From a checkpoint of a small image classifier.
Model: norm rmsnorm, activation gelu, patch size [4, 4], width 256.
Training: normuon at rate 0.0049, 8100 steps, held-out accuracy 100%.
Data: trained on microscope photos of single blood and bone marrow cells, 48542 training examples, 21.4 epochs.
Rows from expert 4 of block 5, named by matrix and row number. Rows with one number belong to one neuron. Each number is 500 + 25 x the weight over its row's rms, rounded and kept within 0 to 999. All counts start at 0. Numbers have three digits each. After the name is the row's rms in percent of the matrix's.
# up: expert up (model.blocks.5.mlp.up, 16x512x256), inputs 172-255
# down: expert down (model.blocks.5.mlp.down, 16x256x512, transposed), outputs 172-255
up.140 106:475502447512463544530530520458488502480482517499530513522557490479477440467549452504510460488515499477521474519547474494487515536505490527550517537481457485529457509505488438517536539525467499505528552488533483518465490512510526530493478528514474521474
up.141 095:472446530538549475505477530533498515495511483564465532490527490506493529467480489501518546530456438474508492464502488584495513502461516484500505489435538524493454533524512490535529514506518489491499497531534493508491523486481501519473491526515518543512
up.142 117:454493470490523537532553521478493439518504491556533526531510494516475506483501512454488527507558525502434498515529480474506487505504518545508507529488511513527481495474496461503522501468483464506512523486510532477550466535486479518533451447509556531502
up.143 091:477516528497519532481514532512484579507498470510526551490498476451529498515491458482486506548468490506499507483484521497503454455469496485496486514526492497515516517483485476457473470497560476491487476534483493464485510493520488493499516496516493500517
up.144 105:505503513492530482516473517469522520506503537520516491501488479470514513489476507503462481514466503533493486493504502530515475558510490509486470464474529476488537514460515520499507480459526493473510458496502489487498496475487465518502510515474458475484
up.145 123:464486469499481477501530500470472434515517503525472482500550552475486489466481506490523543528498515502477497515488463461466500479474503508481522490520502495482480488555477535555528497526532524515509512515481445484490521523493487498502520528530532521485
up.146 107:519490492494534504491530487505475530492539507494507478531514538501471524528469483485496518459519519494473509485502546470498503521503477530495511510519549502480506477492493483507512526507456465510472505514500529511487491495519494506541495475484456501462
up.147 106:523499505490474492543487527524503460464525519520492444498469495504490492477534479543532479497527485499545509535486509471488502491515507511530535504522491498497509517479507490475502497496457514463558504507495515483503454510474516522481509452520459472462
up.148 077:529505508538509503491514490500470505472537491479484491491551541506485481523479481527501463520492496495496472507514486526478487476480508500503511540472466488489534451491523561506470502509505456494486481499511486494518501509511474518482493481479454488539
up.149 110:464457486476568533514509466504498487510506518482484431520482504485519490474530478495489501492512463481443544506508520494459507494520472541529479473508484413507536496470493502502486485522469478513488523497486533503471508485576496502544522511567457474475
up.150 093:425528557478488481512549516526499481492522500521460485509487527522497449521500510504471482536496519514479452480504530495498503503515456521475515475496488507496480532473504517489542513526515541529518516473456489504489536518505494517510488499503488512489
up.151 092:512499484498472548513486480513485501447510490509509500546489529472475461466554532526511444557465539479513480514476540579490513468505536462522529483492550478521508499481509505495499506526477463454491484488474461533512526458473496506510482500476485504496
up.152 102:472480502499494479502497466489472516494497548473516499456520509538496514492489537517467505509502480438507515509536496526507469491486491515503484493493447505489486493493526519500551515505503505474482533523490511519495478501489506470525512478482491547498
up.153 076:542535527475516504437507509490419488544549547459571493501500473473522486516533527497476484508490472508507483489498441511440479493460488474469494519495496524481503513515526512509544537514459523476459498508491502530499506470471484486512485524468475505521
up.154 095:503495475464479489481499499488516511475494534518498483529523540490496518516455512539532460460510499465521463481550534488492517524514504587520491475488536512458518476517557488537480473495521508517473534485492508514545487468501518478505498448491469555520
up.155 101:482529493513456521465494543507478514496514543507497500554478461490527447497548509498493493484496480465532470497499490449526485581474533518494485481534516485503502519516553425458482512487470484491472498473494489477493450515488493522497459504502473485464
up.156 101:494538481471521504520455509466530515535458481530505501458489564490486514581501571485546490518525457527535523501485495509533499491527538483465448505502547495454469514514482519499495507499485467506532536513485494496513507524513461482499494541491501515522
up.157 082:515533545501457498496544491509520458520506488478500492528538513519485510489554513509495525523533513485533536491531513516511509532480501541489509470503492467508498508499530499506506491512498519491481490516514491504460508489528479534484475483502500471503
up.158 072:475505485501503498518551494488481482500502498499494531486500486473469502498474492520514511518519477551488517516484519523487496519500522519505485494458471479496492508532538521507499487534493514442516518499540490454486528507557485481502509512530510480553
up.159 091:450482567507496501441551535490466545498522472532543527539505509455490498520477451479472531517462500501476522488500550478489479497498506492530526514502457465513514533446556447512502473515534439491454494503531482537535488464507474466543493466481472476472
up.160 108:486515467540525522546488536468514517496486465445548443508511493490492500462492481497504508463553489536460496518489497512475489495452460495520477458520486491472482557512478481518465508477479515505492570462492520521464512495506470468509485525492522482476
up.161 109:466504520491497515507518563496511499499475511508489497492473554486516519480468507513476492510492502510526503502476477492483522447534510496474497487479518463526482557541485532504492500507512497483505478496491473521487531499505490509528507473548518529490
up.162 077:557526470482488487489519433517484541497503514509521501519485494488479448518532526510457493494487536544517466467546524526521502508475486476504455507492494479509496515508504454497463515516513493492482504470507493487544495515494458527479474484508479462498
up.163 102:546549481523528476529467507506509462451526493510508483432537532556493526495463535458495484464529467477541543489510496465504513473537501483501487540523478529436517490517474512499510510485507508510487511491484507459526444540552496467544512513521459510507
up.164 073:513483473480516480503501472494462483523486531513544508511462504493502442489556499508561449546504462473538490495507492479513487467489470481480476507468495494504517525531530513512489477513478495508524531493512496537511518514488437524496479473479456483513
up.165 091:516476490469518528515497529538475507484518492501482470520472517459513497496471540527517473527536523489496478494482470511481519515494528490468437492522460506536513541482528489516521475502511488469541462499474446489511516465504533500498525528502484517482
up.166 123:516467554504501529497486495500518531537502460565480468536505497445530568508522512502524525520490503486504492524472500515460495535500487493514536507501540503508484507504429458479524488482493526520502486492477517499514528472509480524482510498463496508476
up.167 087:444493523440495449477530469487521499505501498519513550496502472479505518515541505518504521518478475514493500500500528504475523493523473498502506520496482490517505475521520479491498534493504479482474480529503541548472482500509484466465500445506508506500
up.168 101:476504456478509476528494525532479475490482497560474523521489479506519516477531538506514521512481449500461515561524485501481482515497533467495524485505513479522499488535484494483519518505466473472504539508491473501515525509515514477480489512484527507549
up.169 108:462494494554511480506482498497478498482523540502502528521544539491478494512495450490454541513492439507501499503520542468515492528488504501463488485513490522521544507490498526513478485504483509496504484499520498522501477491476541498499494498471486497540
up.170 124:486501480444490489468501480507461507497496508491518491513528470495488522496501488514522493522447512529462503530488501499524474523494498495480494517522515521485510452492527507508515486487493461498494452496519561549486486501498512521544492506506522465533
up.171 128:449466531491540534474520506509436478521502480483525509521519493510503482520528470484483503474499504528491523493487499489515531513459480476496493555517489506501475455481499448507500485504496458546480468461541525513460541450507511521523494494477572451504
up.172 078:520516469482507454481489509517523531507470481522508497487481463458532523541473510501485471468521441523520567480493515524525493505454543513554493475518480525521469498552541462512493523524510516504534510512542487505531514504498504494514481499550507501461
up.173 110:510507515457487498511479517505514453512515503533495480490509495474508504464522493494519516516481491449542507520484490503512552514490475518496542525478535492485457491466500534495496485484490471491528516574502488505491499519503519519499463424540478482514
up.174 107:496479500512474530537443544509510456507497485530501512503528516492466519471504498532505519486489464470497482518474517490548501511525541514504528506521481477449451478497497466524527504471474504496494537495459518468517471514503500505486504481489518530469
up.175 101:560516486515517527478493506527443469506489573453508469491498502509445482480490508489486492435492521479507506450522495490501513481461483526527490532487503458472485475504543489516489483510511509511493502506521454484540475510470464504500491483487471509479
up.176 106:488490526517468451524512491493502512467433452482486495498529486550535477547473490512541503505510442484484496523477513534508506512517482485472479486454494500529523518503545501521511484483492444473524504520479502487491521480530526505515479508538552502506
up.177 085:568520485459498500511464476535486542520503540467466489524497528462503444524491486491494464541446506502471507487484503526469471531472540514490483510495539519507516521477504457514534523496505490486509505441475503510507513504439491536490506545531473538487
up.178 098:520503479480473522509528450487484540520555510464590509534473439456489531506507509473495535523511500467524509453524492494493485544494527483511473488530515492510477509509479521527438483496513539512468533485524507550460499507487478486519512494475475535511
up.179 072:523520468507484492510488497464493502519497562447506509472472495476508450497519506497542493500508466517508524520525499492491489528496566490537560506502471513504541524508537494493522519463491496492542487459518487498508505517492478543503505501522489493556
up.180 094:512517458545543509536520481493458504507513505467508500477471494502476543530494475526490527479484475496490498460505489529435491503487463507514504436511523466533520492493475512561491475466505529499483507492513498505510528475561528519493503504468492535460
up.181 098:445480460500484476475481518545503485530446506488501559496488494474496517501529495503481491497509493486515504471571494516491521437459508513461501501491522480498481505524530483504513536467508515489525528512498553472499531503516505502480520475482476506507
up.182 095:492500474519507514524564481510494519527551485462518526472483516499486473486495501475519521550510508492479504463510479549474519498489475451470480494513477505503511505503532492465507515515505444538508490463475464496518543474452502505508499505476489480476
up.183 100:524497478537506482459476518478454482515502509486538505466526520463511512530522442464465483485501473495539520469485498508502459499534459505486469501472474509480478472464526509516505458511482489492522493507497501530479494516534485453536516486533491498498
up.184 104:526533503512474476519459521502482516488468497486493514443500510496543490460505486486488470490464521538514523472529488489484470490534511477495479493467484483522492526526495510483500494525411501472499511529476524522454484515504505474534516498465443484503
up.185 102:499489550492482499530574481509508491484514488453538492539500535486502503481489467525446501461519520513543466491525546491510494496499537532509526496523534501501519437487538466511491525510509516522507508511497538524492506497505493532499519507502514509502
up.186 109:522513551509482500532525499470552504527507504529498487491515514512541495481510531500532519515509462448510498508500528527521485476536533471472513494539523501493428521511523520520474497550506494484498520489474502487568490523507474484514478526482485466461
up.187 112:509489502454470505496526500498515500480474491469491512473487495524531489508474520463519511503502472455485531499524496505540542509472476462457517506496484515467495511498553517516513485496515497519464495504484523464468493465503466496490534475507497472546
up.188 062:512507521499523469529540495481489481512486475493505531518484504502476450524534505541489472547539495502532509507500459482502497520473515474466539471515548449506535463487520528515536476481540505488510502475530480482495527496500520502525500531524487514512
up.189 120:483502473515534494552505476508502473512509473500479483497510505577486502516483472550485501436472502506494490517498471501512525534475514479490487521473504473466515486519477486530479497470455493521513539524509475546484461532482489500543500493498487497529
up.190 112:495504467487510521508449501522488493520523494509488482526522468500496488496522506526521544496508493489470513503508478498509493479466525500489503496499508524504486538503463514520490475502456496486539530536503472471513437506512470530490500478492505508501
up.191 076:554501483529495480493508483518456520529511563490549499512489480489498456487509520467484475477480529513522536464531521468523497482480475512490470519490479463478499493476546509497495491512498525519474518475496473502542483493510454470490528471460484509491
up.192 094:477501517489454521444472486538498503501486567539520483519498466477485490518479465526535506529464452527487454496480525493484485522483488497504499495525517491510511486515496499477531507515555478507500542447559471483492535490514475503478504525529495527541
up.193 099:480468514529450534512497503517468496510474486497476462486501510503495479499528478489485517516478520458520475489500507530514508514494487517549500503512522521497472512535497453508481497499464492502496509492489500482496502492469513499530517483508468499509
up.194 072:511531474521494518491546489487503518522534535510528532523504501454513468494514497458520484521506464506512530455518517518459501516477506493485469497488508506520541528530517457514493556478498474502494517484450494488558526460503469485461511458444445497478
up.195 111:468514537512515534505498538531535497504520468518498464520509529493487505487447526533480523513511484508469469512421472536539519489506509506487499501512519492482485539489467511501507480464461456514518525510504502537484477490501536527489501467542529475472
up.196 100:501456483518506490494515536499505471472504517526536473516484487478496459519545535510482540509527472460491536516488490488526509505541523532509493460496494466500496505504526492509483481482512486514542542475491516507537472539473476448460475482506499522516
up.197 119:444473493515491503467542543493511489517515482512446473477512477534482490492506484490484525546505512477506446495481481523421489449510533484514511494475461478493472524529466494469529530504521455499460501500509486484500512520494556471479521521490459507484
up.198 116:536477538503519511488530516525479530524447500530501472471498502481501539540513534497540563486508454501489460527504520476500553535462476497513533477491516482463481508526457507557484491511526525524500506507488485517495531450522505505516522500492501494443
up.199 122:499495540445537501518535488466506502524464512455536506504494484508498574487456516516492477486454488499479510529503501490516499507505474530486528500515534494482511475501498548466531507487463499484481472487479481513451484490530485510537485487495528520527
up.200 075:530474487505512497464480469549485521533507538486562475529466513495501456470541492486487477514483510477512503495526524473540473483492481496502465517495478509492525512515525531545471462493482513480505532504489513481511477532492475442489519463439487515496
up.201 103:499488523483474502516493527496502504498574536463507466503460477467493481497568486501469541520506459488497499507499514489504508505492515488511475458544509508526480522479517484475483496497479471522472510520529503512487528486488523536469523549504451504534
up.202 123:474519496535498472485533488523477523537466493519495500483517498556526533517499485516480494542509502517477525476476510532495509520518473487464486462509489500503466496551534474501518529498511550493513501512506522494461541467505514482529489510529536536505
up.203 111:455478518509519492513516491463482491527499514509517497469533448511485526497474558510512569508499475497466507508478472500507501512506497520517505508506510497483487530528511506534501448468472561496487502445466528473511487473495478488500473471468490551503
up.204 118:524529487478509490460496506510438531509506458531481505526500476551489510512515512486470477508498481506491502518514509519486477508505505530517521456490484475523486488469480509505531469508505457471484511497534552496540518500480536481499479519524438531456
up.205 078:480518492461487507558527483497518505518497485497479481527471448509499472466531500504516487539520441452494512537525499488486481532463535467515465440474493497512557539535524467523494464496478480494488506516453524502470519496506491513488510513503497503492
up.206 066:527530475511493486513473485493478525509480514493516548526480486457532465489527509494516487502475493510515507478527546484495510467485523499462478471504521508496546530508535474509485486496499523500465497443521457487514486490512472476491445462459479493527
up.207 106:546527488520511519477514502520484497474482467474501479497497499529495503505478513541476508433530497470502518540493475480516490514468480497522491547498489518522471483523453519550515546468467531500481493463466496531474421522481503455506535511543504482488
up.208 115:463490537556488494495486515489512508511517488528469497521501440479481468476497481502511504471509528459459506487488475478524483555522452530560477508471524491496476528483482478508490467493491470477499497496531563506513480491512494484495492492476519518518
up.209 100:541500485494501529470515519523486499482530499482493476508479475498468496465523504478473483503479478501480509480503519498552489471456511501540507495512530506490500471526488492505496524507435474475471528493502522480481500534519502477460491482462490538505
up.210 095:553519474545521494496493492493489490517494552448523470520500503492459452492499507499489485458504522486513510441517506496493511474462469504502501541506513475461516499475524497504488512508517535498510501488519461493549490501486456470500507465467441498491
up.211 079:545503505490469509473483513501520516513526497499496495535493495472520502484518494482490493559525492520533510483509473520465500471509512495488493520512450534491495543506516518517519519487468454514559484487476471512483561505511464513486466501466474496519
up.212 102:524518498465523471502491477498490520506525524485504474511520501440502480508492495484519530508484479437433522515476494482477477512524502486518512488504462442511502477475468485552510492473506482495436482480504492528466529533514487484491510541502501526471
up.213 102:466521498483516531481557503473504534519481467510523497525477487494534489533528543455462533514569472502498549447542481489514461498491472489530511522496491526522478460482530557527477511512511450479517501507480514489499544466529511453523459496537520508518
up.214 118:470494481485504529481539487509511516501544465507467503491500536467518437514502502488507495512534508521491481486497524493445498496508477483452501499477521530518507479469528548502521446515523475501467485496496527456506520499489531496534495486535448535465
up.215 124:467495516479502520462550511503477462480508471467496473487503546491487527532502524485490489525522485462489535482496466477478472478508478519516500503498509494502510500452501519501517501501518453545539437524467536472448507525476504509522485495564477490561
up.216 097:515507520492515506460508510496467492497507525481510513462495476512512556495514510480503489448504476504515491510570526469504498505509489486516466476495507509507492507495530506551483495489497459444490507506530554516459494493510487467501531494502517497541
down.140 093:506479539470509507489486522507489531499480478495472524456420526519514558525461495498518510509530490495518524489470476551516511501483525495459492497540502515462519502544489550438481500474469531505497487498519469510499524504494488468520489487496533487502
down.141 092:490516509466470514497506513484512532500474521462474494566503486475498511532504480497485482486483531500495494506490458468497495486512493486484516527534462501492511494460449500478491498478455464522479477456480483530527534487508525520561527495496501471463
down.142 088:540482495486515503458441494505464524496505525488469528504494509489494504486480506466518489500477494478490468537520504535447500488523462481520504533523513484525551509512486537441459494530499498497474505516519440541465540440537510492522532491470487471479
down.143 095:512530473528491517481509489521494449489521477458496481544479524544505483537557517482522507494475502499480516530498470519523565508502470532530528524470487532471512496550519513534506547498527470479507510480477528515486480519449509479476479495491494464482
down.144 132:485480524514476546487556452553528522496512473513517469466558502523499514492476480501545516530518503465466508486494524497476492476518458494506509540475499528510466486532471522530494516492504467514499516496492472507506508480484490487443523491530499518525
down.145 173:525539536516523510495487504531501545464464507452559502471490464534512516536478499507481498448491455518498519508539520509508459509531490518486497478502492495495534532489463488469517472464465512523496519500488500490506486501522499509491507451456506479491
down.146 121:530510462536469492485454534497493474514460504479477503449522503490506501472530458478518510509473529486515512464491461524522526522486509470493500513489453527523503510509520500477485519518527510507510516498491481484479470499521548448492526525527515463514
down.147 088:481517512491475465491473472454505481528502517473493500496499506475520516499492521476464522497529476475470484502538516509512500516526480496520479479457555460473495466541499506506482457479520487537480492504546487483530520523494459463518502510502515541525
down.148 093:492480504487478486502450466531509463513480532473534498494507484480479452509517538516478483484499472510508445526509484497521515490473488528483520477493535496493495498487523488500519499487514545523525462481513511525516497482550513541486506569490548527495
down.149 128:514526518514442507458464542480482486529514506487488543496459488496544510528520484516505539502524501515565431504482530542527544483493486524491482522491510502454415509517485496480520507491484499485510523452521461510508511499457475508474480494447519509533
down.150 093:555489491474506534526469500535504464540483510486503547470462473473519527494474502532514490463492502477501548503513465525527473508500543440535454507499523504523493462513505484501501508456501458477480507446528501495534475497484474488538521512518485462537
down.151 084:515506505501513478525487507461540526571475490505468518540517509497521533533508521493487514516498465510474490492522513489529478506523544503472529552502444555499509516530481508493513494500510517501538475493491521446509507546524558475521533485512461454526
down.152 100:477490532503491496518482518524481478516474537513494512493484503490490496497487484503512506457510523546571546497480518493506472536530513495460515443509489527468456492443510471486455463530493479470495522457515527513538476465525547505482507498477480511501
down.153 090:499504537512513467517524517550519513481504513519509479499509524476487485482482543510483512481512468525476554472475485518522488459515527503510501542537566486494460509487488441522523485501542530526503506497492527530545500561464466476468480561502482512503
down.154 107:525513503521499520497517476516505492535470470495451509479487477507533479476521468509527514532478505497455498493467481502513501476470510476506509530494499505514467547529471529497507501487486493527492480463503502464468512558501502472477518556474494489452
down.155 121:475505466527527496516498467504536489462516440464494563483522508482500514479492561496534546488557479531475518528521482532487478539497490504519502515504534482516489537512504530530487498526536517461531536491543531503538513524514487456523497487498523474521
down.156 089:511495499531504502479518514514467466489519483498511464576531479496519487434535456551491520521530537548481478492535519484483489490477482527493511503533456503563518486512549492475488527489498483467489487499523519505498506408507549523514499464493503469490
down.157 086:494475474531521483542470455532472539504493530483509534481480493511506483451511491482480486488521496522478471498472488474478486507553516523451465455517531497463502467522553472482475508494519463463503508492518515504501459512524441498532506473499576571518
down.158 062:523473488511527532510499486553495557567494454462512492516522512497523516531486516514477532475499510473488514454556489517452522477497536516522515551521503552493540505519502515459536506483516525535489503502511534493508510529469514524548526485521509521465
down.159 089:523497467508498503559486467499529485512497542486483471520494508532502513471525499500543494517501487526492527493505458498517536488487490489462493532477503531458501498570489511500493535510555537494521509504488495526501496498469497491458543549492515477541
down.160 098:511525531465457480435520463519477508499502531495479490463564488520511520485535500479496488495498543449507513473506491494492528512572509511448534469538521517539506522466520493505481499505502501493477454540505480485484471516508504492473505499496454509488
down.161 179:513517469512515492494499472530472504520481478471486504481524462523482465514504509516484498453519520513476501496530517507530491537491473533483490490525456534491477442470517465511515526491475531530525512482469522497525479520499510485486496522439509498521
down.162 073:455465505515484524492500539520525484491458460501507507500516528520486549493490450489537522458531512490547518515465508481498500544504538509515496508523495519490500536483524496523519467533499484499513467499533519556520475508506551547520503544523541473502
down.163 091:523439519491488559452496495528520485536519538506494515547509523433511499530503472509515478500541501537493467488514540531488459510499510539507466505454505478513487488468536501535499535519492486464489482486503517542480481487505522537502523481520475492474
down.164 051:482518517483464489544493510512511475523490476505502438490484490442502450501470501483459504478472446498488474498511510498520507526461530549517546491463490507456516494523473518548504464508534522485555475494540485519513491507532514471519483550507528525485
down.165 082:499523514482517473510500502518554500506544467471532519519514489496458524548516486501509501471484492522476529522533486502494508492497498497537567522531530504490490526554480494495528556484490488535500512494492515511502509488481520475507470460508520519543
down.166 117:467540506475524448491509502462498449532540540499503501491499525541464493501491491484473480523485496509475468502505480526510496485519548512515479492479485487485544523512527510476497492494465479499499504496500453494500532489552494487544532526509479522527
down.167 115:521515482536507525489508563527535522478469489524486492492505525465538507557433526523487446520546527517523519496487509518520521510510526493511495510525517531488484496537520458532516474496491495527525494485511456479518508509482525534507540520502519511500
down.168 111:495470524494495528476496530484541470535489492469489490441496524471496491510467488498488514485509532468548495458488520493495533506525504528504424466491503517489494509463521497511495483522518538547530462489524516463500524489485513507534528468504524508470
down.169 128:534505495458471516476501528466530484538504497520479479499468471507526522480514507461540491512512518508483486500508475458468538511539500462503472523450482447460466512502507534502503491515494483496494508516463499497501473496512494468492498494552453491473
down.170 115:527484500539505497483526502510522497482451492514485497471518520535537521502502464486497484513487523503529516504461496526503550503452493470486518484486464457517547509488495512527505533481519456511448493533503420451452513522500558526479504468473496493498
down.171 119:498537460494486438498485466507472464496475515489538496458463500493547515460519503487521493523502512540499550502539501500487504469522469505472518508498520498494532520519490493498510551508527534472487530517507544487507478485481497482493520477537492497529
down.172 077:491531477516535486487508500496482515552544521477573507513466561547471509524476502570533504483513518489455470478510506510518512487486529504450485524537511533500452486462490510492520539452479556513482473465453455487492485501452536518492543517461482514500
down.173 094:536494488504510493526476479476484468474485459495472504495448479507514485498484558497502502483476483518442504509501486509518484521509483489490498495508500544511483496522493488558464478492491508529490504520507499481509550542502478478530469561529512493524
down.174 103:486513513489541481474490446444513534526523497470454508512464477498520496515481474478515490533491480495517465490501496490442480470474477498511472525478502495498554499500494523523488466496504492528506465518496488484490559514508486496464466468486475507483
down.175 079:516470498547480524494476508493520496511439500504496504510539475464496490478509461471540494533512438488519490493438519488548495518503532518493500486480482505507471519502494496535507497472509467498526527492477531509513501537524539520457545493533513459512
down.176 084:496505480495476498484502550503460518493503523489500540548494526474480522471521530460491498510476489490502531476519512478513442488473491501509529499532501530538478481434464509456500503500424514529475496492455474522495483447468457491514468514484487483527
down.177 079:461473508517476492510535521482490491507498478513547531512581490523487529500517499488517504477531510513497519519472494478502541496534534534493512513508521482524489530526550494513508542502496503498514496552484496512555534485542533528545515513471504497493
down.178 091:461516491523570469483491506500509483496466525556460502460500541533504493521488485485525510534502512520488471544458534497485523454491468527492509537505505530503502461511512496449496490486502493510481482522504481479467508487506538506490490506504518489515
down.179 069:480485489506508527490500449482518445508546480507521504511526492497495511537473553491484493491510480512414485512518537490498509470487487522480448523474509464460513457527503512541492471479479510524457504489520560508535553514533542537502501501475489512541
down.180 081:475481490527507536506526555460538501521526530525478526480491507485515510516508506485519466477529511499496510519475530479520531477532546500460530481517503514484481497491529543476540502531484490516526471507504473475481498494467490521485494487515498480524
down.181 122:573512508468496513515525511486499495509534483474487454513540506503513501487462506479543494513566508462527493511457501499481466511508464483513474515526492511472476497470501530463483445488529521484456485477472477491511505505478522513515492480539531486508
down.182 079:511512470485499502517471560532505459468501515501489500529514500501507500529519510544506507478491517532501541483496500508504487456521532512518515543508548525482482495509513491509510530479481499495494526469492495540507491518461502494484526503511464498551
down.183 107:531477494485469507510500497501504491483458500497466488519458531537495472440531520475538504459517474522505498486505494479464491506459519499496515506527514535525501491525474493494484494526529501493499504496486511506475478542487466450427434532553502502507
down.184 115:476459526475544515501501473503507446482530488513579500514505478484470496465489533475496501468528493505500543501538526490536472539514510488479500504512483486493509478512522523521511503516553467478515483512499495484534467480503476495460464483466488530498
down.185 104:518499456515495471508457505491493518495471527525489522465489454511513532497489452462496498522503494464477519529474478490511542497524495481486464526501463481501481492482476536489461525488497493489464483517536481504494481435494535478482508504540479489487
down.186 122:494508472479515528461506502504475521532515507469489501523496510493476484463522481519510506541467521521512532513507495516489539481501477494516495544490496481521562493477525507468511487505520469506516487512501496481431527467526509495466566475489489535522
down.187 105:470506500525515451515492493485459451496517496517490536536474440536511507511482520560443477473475541512493480553528480505482510492478527545463495494522480475465486493470516491503490509519457478509505509452489479500465479500496501481484525551480469485481
down.188 070:486518500513525504533435513516520515529510517505537478485506557442498497513510496501462494492519429524445480514489532463509518483469476498525480480442475505469528470505550553494505535510467471518498518521478512525501555491505508518493496518444492507512
down.189 127:490472546510469523469500540490460494492474520525465476465505475461510513498511458454463464519482505493505532461479507492523492487510475498501483490517490505549514521471523498479468519518500475492523481500515492492468502429555522506475540472498507458501
down.190 095:513472532499507562488498476447539482456483523532460520486533523485515516502521475479496489511532470481508487507497482484465535522559500481496499497494475510481494481505507500492524525519520491534487499489543502538501540527537503468546500512520542519514
down.191 064:514474514548492519518475488481537469555465485503476499467505499499503486483514504464497504535515479497473457515448500508510507526479544543508474471461503464513498532530494502517484479456541478502525522498521523515517476507522563509477476528532551490480
down.192 075:477516466525517459501533496507505521509466475526521507477489511507521549526504522470497494530508532492498533556507506522482503486513472474486464544514513496477527504487496525526493487472492478510517445530496508512544488509484504517543529467526517502509
down.193 095:485477502531479515466507522473507505502479492475516491535521486541471511482474469481539487487516497471479505520490479469510531462494512493488469473496516524508461485485510521516478474466536470509499486492525490518494510513500490516495514493505513473531
down.194 051:489505502536539464571488538513502490505492485480494518457515507526491501491503489532502526524468463492480506535547474478495518474515521501506555538508500482476469546526510491504548496472513504489520489541512500511522467544486534526521468505525496487529
down.195 089:527515454457490499486475505467489480484511518497472503489521472519514539545527485458482523501492509495535516502503471477474539515491493515482524513504502476530510453472469488484532479499487504527467488515500470475521512534503436473577504510482476477524
down.196 099:518501540493496448523497467497415521486493488510500494498495477483497495482481496500497500504514481526481443506515531499485417548522459490501479468514553473491492529494460522490498502505483506494506530499519511506483499486538461456505464510506520541527
down.197 187:512519529488506497514478506485455549489498497517547532467476488484528501521490526500496513484530475512482536513499497499516474557499495513503486527501523497501523515468523507475485503489446502507525508508474461483506525500521462520488502478482524503506
down.198 110:483515478483482471509505492501502488507518496485514531500487466498465447492479455501470476520474556472460499491515498525477515470524549518464505512534475532548494537454510535463468543480461474467505481518497507485478509504479522518498489509498485466510
down.199 118:545479485500529455499470453465527506471440497516502511531449480478523500479515499488495489539465525459526459509446480485536501464494494484486473472481490500530490502522473498522476516457560528541554499521489518468491509484497500472481498545480504495533
down.200 055:477481486492484515516501511472467455519445471496505525520496497478497494482476470516505537506498494468512509460479489501481486545457552469526517487443515515492507551524476461488478465469519476513524456502566521482484480489533511488465461506477516479487
down.201 098:487533468480514523471534485484499515556474457554492537522488501489533491520444511482524478525517564499525486509525509488498537470504515527481536537460520506470499516481478499461509465530521523447486499517470488467478483522510482493534474437501486445486
down.202 113:540478489446500529508501482478488527499508507478519507544459498503503546509496507477487487497509543464527498515531500478494492452486512477506480482534500539490518480505480494481497479501465515478510477476516482487505465559498484502526531531475500456523
down.203 107:533463466492468493476521513523493489491504489470470527526524511506472516462486449484511484501492518495494450486499503490494513456499490508508488517488496525543538508425466513476502527519512465519510513540551458514499491494540488534481531519474555453458
down.204 092:452516495512491455521483463506550508470479474464546471455469498496466458492495482504482479495526527538508508481527479493487509496505488498454495475524515497472514491465486517501470495555488504527463489525521497525547512493460493517465531504518518459515
down.205 105:458464531512528510489517564497475479525522484507483465478508500483502498469487486464478459516482521506483496466503461526476534494516492489460506507524510484457449477478520518498489497523507472514496489509504533467488495455502507468517542480470528480511
down.206 052:492522501545465539512506523511541521510526494513464452501490520524517514494500496508499524507488509507481509492480517491468514479470507555503527528514489483484533503528522543529507490484502486503507486527485514542519554490476546546533519546467513482502
down.207 115:495491518462535498453498490462453477501478547522493501523469487485482498470517445459469464573484463477501488498512503467465501508485522492510500473520500436506518499505528517482488454518499492484553501486479502468478520462534486521488478480508494517462
down.208 115:511460487424468520508517448520484486490513497472484526466477553502549530509476510457475496520452478499546493506522456503454545463460499477457477490486513491490526477495514532489515497507524508497528504491482479504518512534475489531529506511484509482492
down.209 091:490507485544496504463518477494519437554493485458450483448488536528507483541469464504527512507457516528507492498499508499447496476542530521452522510454485508501466508483458507479530484534496565485495469503501459501505519496503478543513508494556499489493
down.210 072:537468496555465552475458511508524480505457509510501503502511441514513487484520505489510512491515455521511499515464484492508505527473506510503501491460491503510484517512511502564508508517515477500482517505488523500533485527536553496461527543529491524491
down.211 063:483500492498492482527470498510492484530520476501459504511524523539466461478484486529539497493491477518509521487536484445458507459539496489509539509499521458477498469516508430490576471491495564498487489520457497518521475506499497473532501500500518520515
down.212 096:446482464506497499490510484508528497498531528496503534496478502516497534487522469521499504489496537532568511505520533500527507464523475561532467492523515545512444471479493489417521510539491506491493529498501512491496478486491500507491503448504500452510
down.213 082:526476477492561503470445509542492482489522517474538526512470497535504499433488480504531479486477512494500458499474510508518518539528538494495502519524479451472503460549490499464523545507519531517467494489491504487493425544493507502481521454523504482490
down.214 131:499489470468499500545478504540493484505493526501512507502504486536482538486523545526483542539474485513500506537495487495516510502492490502491494556540456508518515496517464495506502555488502468475517505499494492534504506520507494500498508522483543487512
down.215 143:529531471486514498521486518508487491521504498503480525496480480506528502473484507516481524521502480544520463504531487535495526537498495468498507507499477483491509492556518491466502499497501506426493528501527483526569542481517506506476523525475537504416
down.216 096:469501510510449519504526474518513533481501476527494488490502495525480480487482507465492558517464484498511482463461514550528548503525469547519505477523483512483487463507494490498510486517527527503488506496491494487525494487483520534450439527516462525478